A small self-supervised image encoder, trained from scratch: 4.9M parameters.
Rows from block 13 of a small self-supervised image encoder, named by matrix and row number. Rows with one number belong to one channel. Each number is 128 + 32 x the weight over its row's rms, rounded and kept within 0 to 255. All counts start at 0. Numbers have three digits each.
Before each channel's rows are labels from the 100 images, of 14848, where the channel reaches its highest value: "patch colour" is the nearest of a few named colours to the mean colour under the peak. Only what is clearly more common there than usual is listed. The data: photos with spoken descriptions (Open Images, Localized Narratives). In brackets: how many of the 100.
# c3: 3x3 conv (model.blocks.13.c3.weight, 144x144x3x3, each kernel summed), inputs 0-143
# c1: pointwise conv (model.blocks.13.c1.weight, 144x144x1x1), inputs 0-143

patch colour: pink (44); white (37)
c3.129:123157187108141099148091196098124146118122109144128157081134195108115131105186134124082123165192115097120105114118095157061175164141090139153091095072131048140112120089130149056080130092088161152157161127178169142169057132148093137075128132161130138069189170125099159153118115121179131121101169122103136126101152129110178102145113135133112159120147143145111125190210113159153122163074114178143113100113129088124154178113118123075136
c1.129:123172143139155104130103232115139105136107143137129113066188219130134136091146158129107121148187127116125106076121090157082132191160086129132077133104128053120099124092118113072109106107108155110170156110178169134166088143149109152066125124177136148108163202114095138119110099112128139139130134096127124097129148150121160082155088114108125137129125110184091142161195137172158143134098112019123133129114089129114170181094119170087136

patch colour: black (70)
c3.62:140164117114121114131090092153103183146112115141092177182074187122106118161190108100161141148102120186112119134121130142188145107130123115123154108036142123092105149061106141093202076113040122096108141182144115128098137096153114059099157129064141087175145144199111096108135130118104131083104159125137098109130156151111093184134173179212146161114160125158129104150164082123159090102096115100114115120130123164129126174113115108127159
c1.62:139112164071090094139125104141079145130105145170120151181095173105101151153186138165151148148089123172081104114136135162165131078068132109150165111109189142109150180128141126133185127114000119110120113206141109129091079097128106086126167162098114112151133105194096094153137139088149118032127125117087092130116118134091119156122134179178119132134121126132126146113098127141129063142120130102104144081113154155116135213120151143105145

patch colour: cyan (60)
c3.29:139165190166043144102116185119117101105142126111154127117186134099159175145079149161091100160077098092179144102076161129138153071144144156179132134123157094139128093122180120118180167137141205134128139080148114157186109100152145145091100056108133096096149186154139127111115186170108112159119184108126134146101146132112120134072072107142138116102087153140117104145132097074141131138081092142148086136189116153212121140142129152066105
c1.29:138129181136065174114130171125136079122153092108140145126171181142162176147091149138098000143099127109176141103065139127136143127148135167179162159126173083144104128128177117075167148172150165143123162090147141187165118066159150124089097080123166086071127168151133117115076139133158128149138151122134115116097163130097100112081098111156117198118135147161105112134135101094157136121091102133117125138191134158147083124124097136093128

patch colour: cyan (38)
c3.22:162107153081134102106139137110103111079155108111112128154113139131089089113187099220160161168160165144103144169074112128145104156165113120174131168130123116104152081109118126176099177146125142120140159123219149085142094142086086082184124105090115152079168142126099130076081165136148097172082141080134096130146151146108113112137121127144143104174132165119121063195189029110139132124141140134164126145191110078129125105171131192138130
c1.22:151098156111122077116157127095095114086125092094155143140129111162000095132174129177137130152132140114093171153120125112139111134184130126170106141117157100079156071091099122156121191162148151091157149090210152153120090132107101124163111109100143142077180141153112112138087148087160114125124148114137081126099134136134115112123111113135130113192109185145126045160137043146102108122114110131150136145200127044144143111177125167139146

patch colour: brown (67)
c3.101:135232146142127111176102118190174104093134107158101141175115108122126121031149113143101139216145110085138133181170140114098125181173107146101106114135132150129115150185120078098129095140155108137175148120121092096104170156155155129200137196146108111148139123146142162167102144183157136120087144194098165097215123134114140095118132080108130125116116112125113146109095110146078095144112197088092071175127105133092134106167137131115124
c1.101:123164173145157129154087068162134123112153117158094130162134139127119131045167147113104132161140118092131133187142141179133146119112134143122083122131112117159125190131106092126125080155133147120131171126137107144088167126140126151173130153104121131133132142145116104148106168203102133111087129191176162000161138174118154146147144086138116131105124119142109092099105096105079074151129158074132057131119116119111164038159157157134148

patch colour: cyan (45)
c3.87:164121127135117135161139172124138092092125164148165159223155125110130081117074178139118122175112123116129150173104087154075079138144135149082100087090138092119105190140135166155140131105128124159132103125187164125209129081184108160140095111156150115115082140102064097129116182096096124125095192111102096087099138152151107065104101087177173108154046128071140169137173169179124128141112093128126152115124118138116191126137132138095181
c1.87:192126140156120140158168138129163110160133146147147174199121090078167079109098165106133096158167142138136145132163083169091059132122160154110115112095170103117090189131109179174154095081120156143101144134154154116182115101142109108138094094113136132132091129121000105111124188132111131122147165140113111102147147151127165086134094150172158110129070114125125166211159162113134142159110104127139150118134152163126160132154108119093158

patch colour: cyan (41); white (27)
c3.127:141061131140106131195111117073131151145119152143089117186118066150113170099132133116126129098163132147139119136107202103104166123127071104167137101127142108084182089106128108134142120115173129191133170123141166189124131113148176117156130076142207144170057053101133124130119120129113119114130146112114146098149100145141139124147126152154131132122119126061139062192102053108099095121107128123059107143160092162120098060115140095206197
c1.127:149085157143112150177119130086135152172107161147109116193119066156121170121136090104150113096148104132130107131110182127096146143142131111169174095129148124099158097102126090171126121112153146215165183117151142197077126118134150115124126097074170171168065053092146118123106121090104104092145137111132130103106103153127098101149128105135112134110151130055153099215126093136083107125035157139071134127133114162143116053123126085160201

patch colour: pink (30)
c3.100:130143135147140085136142139170126092081133131138000112124082102106092146093163119113099116180129102124143199124137131166130128118168110110159140133255077131111142144162129149163171145154096157153144116132139149125130159156110130113115104148149154121157168171138184095136111172113225137118123109104085103135079077138051142165113088118087117159116107163121118082119124100146140078164142100163121106145057152104126097141124139132154130
c1.100:143158135122154126115138158153112093117121127159049076136103123128099157084160115139084117176118094135147202082118160156133107125155127115184141145202087092136120149203149161173144124125123135183143120115142172125150128099099119121088083128135150119147136148129146133111110144102194120168129120103057000132077081141081095135112110078060135182141102150146156060115128144130123113175180135175157091111082118090126125150107106131175112

patch colour: cyan (31)
c3.119:175137103116117086080135121111130132145177119105143172176087127147148142147046161147149102111190071099119149141124081134157100147148150157070167072112152156098099114096055117120115161131187127143124173095133158109150128158142167111152134124106107094126114144161128097141124128063132131168182093145123109151148039136115186138090134176184087090122168140109112154129166152100132161136162104111194110139174171081127154091199099173194093
c1.119:156149090164112142058170116121154115126156099126206105199097086137153147143080136131158095126187095103119123174116089136130080117110127121053131043146135136094101118134089157181140164131154126121110168108136153138125137153108140114140131157086096112157100141143111101139128124104138123153156125159146108132177067132165194126121117159151084070098133160121089034158146147106089160151158082099148069146211178127138167125163112191165093

patch colour: pink (33)
c3.94:144124141084155142144101122145170077196177135092203091149100124150107133125115121189103106096115146066127110118169125185126172090164139129206090187108169137110145113175214135142095161142122099161146100193116127128183143134105167137065160097175136119140174159131107146105169097072139051135165157134121138074134113136145111161150106165159141151111099139097127112188174111124145094084130086114066115141131128106088133138157104128174166
c1.94:125168132095227092159107153153161124150145136095147110125107159092111139102124131158159112084127120090113111111144130198137232109103125161166100143116194146135140090170179144142095176148119148121151153126112124112154138158102118167082108076121105165171162133129107148135203121087124000138138150101134116122119113149113103121141118121146171157085112136121109098164146108113158105063143087134080124124114134110090114120168110108119161

patch colour: black (88)
c3.73:111095144119147122169130167153134085121155143148055139121182096147055176091135153152132113102072176161126158117142083094134126167099095103125082114103157082111101150062186122114127133169124124125141125143126188224127140139129146118109167137193140048112145136133163144167163194119096160146081182115087091116074120109096138180134077153137118128112150093093121151148108072153128146039127095116094084122087131102120093140124132129180114
c1.73:145071131131155132176047155189139107080139146146092123105163128146073151088129189163145145133100176177165181131117158129181136119123133121077109143062142133110109160058128099111151151167137176162113124108133140221122135000110104132160163132164180083122128097150173132132156125120086139107111141137134166117138061182100145092102143140148127117124117079106123098110152142121142112063155118088126095121128144075167115150124103143143116

patch colour: brown (61)
c3.142:125135125115186102130143141198137110090178101142095057134089105140074143115092160126092083147137101120142163185076130116147196136142137112101104116158114091177072104088062084116093139058122150091146148144154125169094157086107091147127107116108089136136146118182111140160094144093110186115148102127121105169153101104108083194165103125133118120114222130125066091158144068145114153119118159122149120080106126128090167128109119083046152
c1.142:137096147153140118150168168167166111083156126122113080140081118140094145124115131138101115111125138099131181205094150113109170138138101128103106100138137156159102143129082090130124111087112130113147147122156082154101126113123053134129064134078087098136177095170101119159113131100071159117137115141136112157168089087063098181135113105129078111114205156099062116172137075167127166074133141112118090117123133157089156148115144086000144

patch colour: white (57); pink (25)
c3.71:155122129157149096131106080127073115142078197149116093164139103091162122144084179146105173164146124088107109155078082165085093168197109121186145205120155139106172125159097134158131168070123164158127109081095178096108102131146115174121120106129193100109110232107110111134071168144094133101098165130128159163192138112137116113144137145153125083127118108110109145083064174126125117160110160109105119153101064119094142148142162153129173
c1.71:182101141123111119168132051136088113149097177182079105150094133127160126088073141119130196139119128058110109116114106157106100169165111130145171148121167135121223139127126095136136153070122130147128083080141190131000107094142086130119133131136150119111131188120113118119092111136126150064112192104109141163125092120153125141144161107153113122118129105141143123085071127103135169172111160142143127176145096110124148143118172116101195

patch colour: pink (29)
c3.117:097174084176188103171129106140165169157180193077109113144087138101107115093168130146102160126151084087139173164111139100121116148067123111075086133120183163155121175183098080118103110103142132131117128119084146132112111077145138153119095069122146143159184135136135086170100131130123140162154071098198079120158086099072089132123173180131081166087132105134112109152112150137124145121135067077120114147118123033167183126141100107123150
c1.117:154155135202161099139159096143157149127138157099083144095103163126133136076191150136125093164164112125115141165095110131103110130077114084151100143147210142133122139160116146149132110125145117127083141136145154118052114140174155184114109106090162102122205145155122120168094158172150187098128112094172076092100085109082116080134144142131132168096097106022075101183125158145132147093113102116145115110134109058135180115214139120148153

patch colour: black (45)
c3.99:126181096134135070160169151082121127099116095118082099162120062088104101082115043172133124187101101152140164130181138117136110171118113135086121090092242124104125178111129083139117128146100125133127117101138115153158070061118073117123108106131116192124128123143132113126144212148146141110182089136072084079158171157149104100149134135155114115108157121175159145121127152119191100121152144131091133169093099120093108118092129146066178
c1.99:108186138136136138127150111104138101104114101152122108144169111138127099046132087196113085183098114155158178088172125086110124167082104108101138123117182115075135144113167110091106179129102099134148120131145123137113083086110070156123097103108138190119114091141129095172156209121107104088151096126000088131159140163110170107148141181140119102109122092151166155099105172128183149115132142101115143188131129119098098140098118140108140

patch colour: cyan (30)
c3.48:120142123158043186137154152148162100146161138125140141181174137067087119132130189177112132132131134093141119139136101098072154203146105144106141040138184121101132098145070129127124141089076170173137120171147144128164169179115114123119145171198096149144161139130134181136157184103144134137080126059115111155078101091167087070138109080078137114095169144160137063178135125181125121109086131090138109115155104119118100133124144105086123
c1.48:132134091155100183161146080139173118135180109131171140177202119113070115103153144154136136184135133104140117139130108100088115198113089106100138000120140146082129108141100150100111194058092141135108092132148132143156198128145138122105141163164127177131083142153114172111125201093145141121104126096102100097098133142132116064111120091066131148118167111187147108165165159117083149108086121071153147117131156118122153140145108092122119

patch colour: black (76)
c3.41:124101112115028132125141157199098145132123136133092102086087146128152130117138114111135119113171099131063175128098093124162163124148155115085140122092117138086151114113134138096124177109148166098149155103130170139158218158118099161164084138133102121110123030179095122158089124148079092157104144128154107093079092158147163135112136121185136130134122124061144069155125175115141116198206114099161149158197105103158085174141096092135142
c1.41:104115100147024135105133192206122157199105142143082118066098134115125108109144117104140108128156122135070166146087116127140061137171151132089125126144115136117118097101172126106146152134110154096095153093131181144170162166095134171176135126133107114083109057147102108157144134151058091225130118145188105105092115132092126112090119134153112116098126140045106064161104161123145112160156112106143151138179092088134094165131149093099121

patch colour: brown (62)
c3.38:082090213131088137151082117186148103073147190152113090150178153136125132117138127153169152084093169109065082148125204122132104087120083109162126103140141140134096139126169185108119180089090113154088143099155108150103148128131117113110088105129158130121173136159076136083139146085061139102130119110101117120082135199130131165160156132112124092128186210102131141120099115139155105108162085144133114082141162107160140154135212173144065
c1.38:116110255124130116150089090162154076066125183158133102150184165126112133125098114136156101114110181132087097157144135119115107114126086102141146093134137115150076119086201141099128174072070121143097151149164117173112121159155132149103093108120152141094142088157091150101119124088065143093148111123093117098054158138140140147176148129101140123143180217091105131138074120145142122147111072130137165102113170095157100122121178162161073

patch colour: white (43)
c3.52:193129108145135121139084120136095116134108161138146118185104144073128128134117191114136150139144117138193117128214094116125187075108127169146173118183085185049110143168169119129132077157167157089125177101140114085204121076151150145087087093139111105111122120148139152080103158121158153077100101108104158183135133123166112162082157110150150052145168179141196114062133137133164112123124094113116119140090143123115109149196107144137137
c1.52:221176127146143126115075133153092153131088165171168142135091135081143101140129180114147116106136158135170102119196092142111157090146121161128187153161089161000090147137161135132157094144135135103117194111099109092174125083144171163078092142149114140144089141158147148082135152140143112082121090132144154125137131117111091186115135110123127084170153168115136103095118122186133144135131082108110148110149154183108115146140131151130139

patch colour: black (91)
c3.26:189146135120129088105090038148160146114187110194184158142109103132136145122129106122126148150081090186107128148093084090153136134134125109099118104138087174106123109150143131137102120034085116109123151144125159179096141144158137163144116143160107077106128096135155122104145067116115123064132110112118161150200071120091195100133155147112130119189125108155164147197081120126142092168143159080149142069081163153181141137124116114116045
c1.26:173186107137132072090136055163157144119141075197187141166104111139115145126131037129138150151099104149120125117109131103127145154123094123110121121129097161094105123177136115106137114055073123094129183144141151150112141148149139183117132110142112072102134085148160145089160122158109114020119099087144128176206079122075153155170157157153127085153128144119127133179113157128102143140179160078103140091071157143158142127132133104076066

patch colour: brown (76)
c3.130:222155087114143113118122152183123138117139134081102144109124123164119129113204161124104144171125100086059180131136125094113181116133199092178108102052122119076135161139123124110082122183143116093127150182134127142148107133123120099139177128102101112143177203177119107187155113128115148125103129190172115130112167117070100145097085122131108099108146135208130087127143111185106161075085137135165112123122121066097168166136107153080151
c1.130:137149140118119120117132224173096107080128133103123135081109135154163133078193155127138149157113099082109160164138168138146170110132166101192111063053131148088145150106135108112112077157124124121141160152135092143159106164138098120122139133103110140132163168178092154165100117205115130122113136154170133103111163091039135142125081148132102118059141142187101063104139072128119183108128128146026103104136125083086114143093107120100169

patch colour: black (85)
c3.90:117136161114122113116103062161116134129150133166092133119095148104082187182097160087114123154141113118094119141123121122107121162104142124102090079159127100111124200153149131054139152069125060074172177158138154110085149142142170075126094116147061130088162000117068136154102160105081113132123123132128161086137136101154147075093120165122125140084170108112122155129177177167141175146172118150109144125139144123088137179122079084113113
c1.90:118111176104112113136099103160121134117146119159105159106103126151109160189068157101111110139138096131125138131124139165116111143085135119112100121169119089116078170157143162063125138099140068069142184141128108125113167157169168090107077116153072153126140016123105113177000179118121108121102146144144127140163149155161157079120117168134118131068137103119151137157172164131121160133166160150114121120154159104108145185118087074096117

patch colour: grey (67)
c3.85:118172141150190194168126137104211142133155137143092147123109111199074169110100170156091147128121185086130134110137133093117098167102102120081093086161172134073121094108143104146113143097141182099180138117132136181084094178114072142085115102098124133165181114117100101150083143113122115135117168129133131070163137123128116180139148137135158129161097123154097161166126088068124065087162095154109162148085201060148085100153148119099085
c1.85:118150127171171182156097141101198111114139141150130142133132156186099122064099155153119167120125189090152131121145143094115103145113132128101137091130171143087137114089092126136146117108104154106141110133138178172120054148107055135105105159084148146141123000092109133167107125135101121103127141076118122104120105156128116189138166072143141102149122092164128142180114076047148086107158075113114122172062172104155137112154176142089091

patch colour: black (61)
c3.136:157115141150154125115136120074112140104113116106071120107111202138167107124158116120098137089141124116130107137172091145186159195124135137122111088138110176149085169109093104089162097124154104164160100123144152102114135146118155139100164162075162151124162140182159088068171103151152141132122114144163090192115143099141170123108116146255145114167114107189139120159139155039136165144122126151160101111051139089097116110151130120153088
c1.136:152093137142144136152110111082106120092137151107083136129145146143167109093161113126085154127130162095117136158185078127184153131104141155139129087115162183123118156090105094122139123137159136170129138153127169088122097174099110104131117171100142139109170113166145098086132101168148117165146107128154094203094169009124185135127089135235140109131110112178127116144141122073166135173113114147133145103060129127002133103137126149114073

patch colour: black (81)
c3.110:133203132067141098099117145108093100161163099139176118090139094197132105162145157139099145125104133060137161167169119124096189161135146082079071125076180146131148138192113112100114098121122102075097154106144120119140162174156046169156083120084096170097139057091116107149164150135111109096096153147122129139140159125141127062160121131108141118096108118146076134110165144107104106110045174143164131129174126071123160060092120148113132
c1.110:133164131101103083102114122104102120155117111169193114095156060139152095110137152115103157144064135116165138158148129157109163153077102122075058157087135144141141139175123120095129095113131124123095132102153114102137141208124045116098078113078101183115143077098103145152174153121124110116122164143144128137167183148143123107166147012105150119065131140149064121168171154129110094091060142123167118138171142090145150055111107156130139

patch colour: black (75)
c3.24:127123119110132096152143115122165180097133119153155107123174129111111126109138076100133055126098137105110100086101117140172171106157120147148090123117099151144117115160159163123143183089134132110065182106135109163064093127091209126141081068144149152156135135176189148161146192096088107152112110136182086183102123116106142135088159084171134110139190146169069109200158111126176097082047095098083131083173122138103135111137157139098100
c1.24:123164150099125163147148127144195168089097126158144149115170128111132090000141127092144086145101149183120104090168075116146160119181139145134103161125115190156119144159177156111124147088112127150087186100146077127122082167112165146149095075150125138153112133167167127171162168121115066143122091137117104124114111102072147122096146117186103087140135143153089131180156167103188082140090110124092125104123144152102152125141176120114130

patch colour: brown (61)
c3.51:126088129119100122140107142128060106125122098109030135111158142135155162106142168099109153073175135138113161157114073170193112148126098185146135168087160137154177092101118101177133126095138152134152172088134155161140121095124083143098108122059153126104153152171083123121178106116067163090102157108066112128204138109112172162151142169171094147088116185119098121113122146096134191101141132120126174124057181085102106168114169169144121
c1.51:124102159102119118181100119182120117141111111161091138143143096145136171092118154126128135086157140107129155185137065167166144137137133207124172140088177000150159064091117089166110108053130146142149154079151101110098111119151084146120082162098119167138149166170126120158144085094092103098084119119057133163174135097155142161151162158161099133094108195097136096120131106111115150137143140111125155155058155104121139118101145125148125

patch colour: white (74)
c3.141:083140116164109126168110083101141149089199128111194168130070133157144119173109110113161172071146092110104140182159101102113094172145195143099116191157128126083127107155128113128139117110114141179081106093109146158172159131153170089085116093167158143146117159139091165130131155129133188159131147116157102078114110166139111080148081128061100085197219134140130122126150122139146124136183144184156137102120154047115161122122102065144125
c1.141:054131129142134112155108046109109164067156108146155141119127145153162092184128114158116160081154146130124143136122140055114099143147166130096146168121183126114122116148125126128109109136122118156125122107091169124153163085107175083081127084175161167143157138112125105152139150105124166138118147104180105130077130164145112116151110129075104095166182164152141132130136137166161134171170123190158119109133140029101160135117114000124103

patch colour: brown (64)
c3.36:118116126091129129071131124099074099117182088108126083080101093092093121085131136166091165094137156141125122142147100147124119146107110121144070103137160092130169135139069132115101109152152056144149110114091063099117147166154142150130101105128116134106153118095160148150083115184097103134092164159092153079166188169089136154150131165120208115146061206112172140139133076143076118182131172082124184151070062163159132126130093143150074
c1.36:140106136085122144080156149104078067106201124123127114096113102123096152099142114132108155068146139130153151000160129184106119156138107091155100109103146117114146109113031122125105136135142076154126102124135049120085129156110132128130099142148116141099160125120175159146078123154083093117090125117066142119130201118100093135159155153120183075157113161138153087143149072106073154188144147102142172149069088160129119098107098129120096

patch colour: cyan (42)
c3.44:118170093123062151110147111144148043172112082152145135190142096186129111127100106111091159159162103091079077138104132104147085134159094194137153142182092136149109113115126122168160181085047119113178131157126172231124106159172111095128119175159110141109111109130117142144106139152165136130068162166118137104106141150139105133109135056145151135092124150108105166131116163141139093137156123122123092103154151136198153145113150153162225
c1.44:148135108146097161118133147126144082177120104143123153207155146212108127146112106127113144150152113120065111134131108091151102193164015187145150140174087125123105157112132095176170173099077124093157136163129169183078097165182105090144173170104127142114135110122086141149125138178117123108074167114144093108111130163096102141093103112116123184111125161136099165134144134104122109112111119084075074158134144105230165129116159124129173

patch colour: cyan (25)
c3.21:119134101156141135145138121112136157110082197141103141143146127091149095100116099143088132172155122090198163118171134127125142129146167131102155202110145092171108153136105115123083105126149153163125120146123190167151153137125150182123141100064167159119160093116161081146115089093090087126205119186048135027124114140105176120132094069103127182121106140110138078156114143089158089028117154100115094131104123091124153082181125134144120
c1.21:129109141171170077149152090108181136077061156126091172119136171000179086101136146110132186190112113114169114116188106103136127155123136145117147146158180127144086151071126153121153110112125153119102136106185149164119119119170138157111164126060168114107150110138169114114149096122106081119137096148085072095110119150146171122144133058110119166110104147067126070182128167136133110062130145112117103122089083108127173095141157147129147

patch colour: grey (71)
c3.57:135134081108140225139160161132098088135185151119129096081124100206120137122145146109145108126123148081073117143171141136089150169117120086157197103118100146109144126080145134109153117189150071132120118163151061159193116093144146145140203156131145160098127163113089066141112110130128095127181164160114155097086124107136123181128133098128113148124073107147127154177101162188111124069112179095117097077090085090108089078069118127128124
c1.57:127134134115162169139182105109118100089184134144122112103158085174111151115140115091111092128106136051106119117177128147092127172058144091154179131112115118095153129118165046127138123196166087180148089148199117148126135109112125133127219170118140162045125202114133099082111094170123126139168161125131147124086113099112104176095112112127120161083129128131129102158064132155120157080136180125115154061097094114131071088096159147143140

patch colour: grey (69)
c3.8:117093109133130175093180195144154148098113124107135112084157143138118141056101108144110153116137109069135154161191121124167115135216139142112172102153166089127173122142126082139150113082178085155115147111119142093143061152127094091103132062177162123147153095165071167126155080166108102078109157167110082100093114157135144152129168094139133140163141133129124092144143065075150162134204068119142102173090123110101127074173160170115103
c1.8:142111145145139157125142071129126174088139163098101111099179136122111115108101105155095138102092119067097135202203086094138150099205111139115143136137167155121148095087102112155170076118155126165124136144123134139112114167168101072145164069134148150090152129141068166195176097157113130057112135123133091164079098126109165149129117124160109142195150139133134100136143085091169158108185063142190110155107103078116165078154146175068114

patch colour: black (40)
c3.49:136145110140119079126121125111135116130076153144095156146145061132144112106120117121176124138136215106089122114160147162112121163088123131119094187121128232085063114062136151114087096158161093125172153120153127064148144080179092122171196076148093136122127143080188142135080139098160169119112054105120112115152161118103127097144131141184115093167141122122129109135139184150111125141164173145107116235149080112115092157119139125130151
c1.49:149165121143098102157133131119123112138111154165131154142118062111141131157134123103162152150115164115156136132129114154078098170086141131103143162000125198066060090109139126130108103152154078112147150113116117109124144108187116126197166073156100138145099170045203134110090151103161123133110054101142120144152166101154135141154119173168145147156140124121131122145132171140110123129185208136111148213157086112120094165155121119128149

patch colour: black (78)
c3.15:150087122026078108128088208129088098127129129053151123097112094104101178128141110138129114123089158162102137134116170165165153113113117134102182176144120192122151163138116087114149092108146150157187151113128050163131148113146133080104094153113102201119081147137116093158125145159120165070128117129101117123069139185100148141104160153219123156051105175116136113159128111142143105134104138125126072146114152091173114084103119129143081
c1.15:167097127071125100153079172091091113122129149000173159126142104118133183132144130106146110140102125124100150116128137147169165110126124147118162156110137191108120143134135111096141084123104155139132133101109113146117160122146142118132063143107124168113122130148113093154176126169133160062128079120133074107066162158114155140106170146139128147035129142112153108181142102125136119108142136099147071120099164108144128071116097088164082

patch colour: cyan (34)
c3.131:070081120114144164120114106127135167154153079100134132106092148159135140144146079138166130102171185045114144135115105125036107202121144117125081154132127119079145098144123125125145143110121160156159121157106172177118126215123155104099140088121173123125145149083169093161146082136160121156160141112148151073114141075133189089134166111156148131131216086199070193148128100127065133109150140115086104179112115159146155114090124142115157
c1.131:089080176157112171132118069119170148128152103105150124106070111152101140143147123159153106131130171079095100116087071130069103175135133110127098142144131131132153131135126133187161163113161115143122150172119142175096128186112145124150183066156151125126130132071152123128115115120135102170101146068132101062128152091103155108171130062152156153161183105164045171180144100159072123132128163146127007146095133173158161080118121146102142

patch colour: pink (30)
c3.5:177129150130097087130121153151119196121147110066171141145138158170126141118120135168139168128132164079103149118114135112155129107133155113150121141099155127157122085119109137148098214103151225172107151129186173171109163133137078064122167143191127101141095098135150109130175062084131067157084132137109101110149163113096108085129119154137136145072147159095137141131143073130160111064105186093083111111128109192104205163078096087128136
c1.5:150152152109092000124127142139113203106140123138189108126163166130131118148103127080123145137097167091119148113137138104145126138070174095158088125079146138130134096126106094152103173114145197152099147124154190122064161122123093076081136111171129126087074092158121121117157075082116105144109120153105105105162159137069104116118123176128147127068101113071135117154105109173139130116117176083071164138125138168105174137060105098137130

patch colour: black (56)
c3.77:114188146139134148124157141168175101129099115125133208142134102116132111157105132133160159142212112160130124147121089086085137121118119147083168141098165150119105141096101098168143092197068144099108123117123170080107106119125103115147098173180120113117182144176121161174148171108127138137112146104106133084169164123092128113154218066043106130160128096141125106091145148138131111111143097099183160093073089058044166087156125155117151
c1.77:098151112152108172125116115132120069121098127178168196098135116144138118148132153126158162143157126133145126191145047147113161116083121167075143071107155180103132119115103075176133081152131130102108159135129185104115127142107095108049107142160141104099166152149115165188139132132102117138108094102121127087145161089119135147144242123062122132191133132138134118100097146097113083099086106055165156123084066055122153067128127144132143

patch colour: black (48)
c3.91:087143165077169141138106156163109100093090149099195107115125079149129164043100107133073130164152146227132111108127145159151126118109107123138135124167216081099089120116145105145148181182120122096087153158140096169102139116122153108152038153183133148130136162145105069150130075138117100138138131135123115083126128084147082129109157103083154144157187105114126178115134161176069162097105153134190092111143149064087117113124139135105118
c1.91:120124126101172079150113130145101086138098166111201135172091113108142152096115133141112109165141137225129097089146103117122113101139110138107102119145227117083072129121176137126129159160090121128057153157160106172072115190188153126147081122123125165142156132143123096187143013119123153103128108165118108142118118064154111126110117087107126139117138105106140213144162178190054117106081155132154120125111126092104125133116122121131116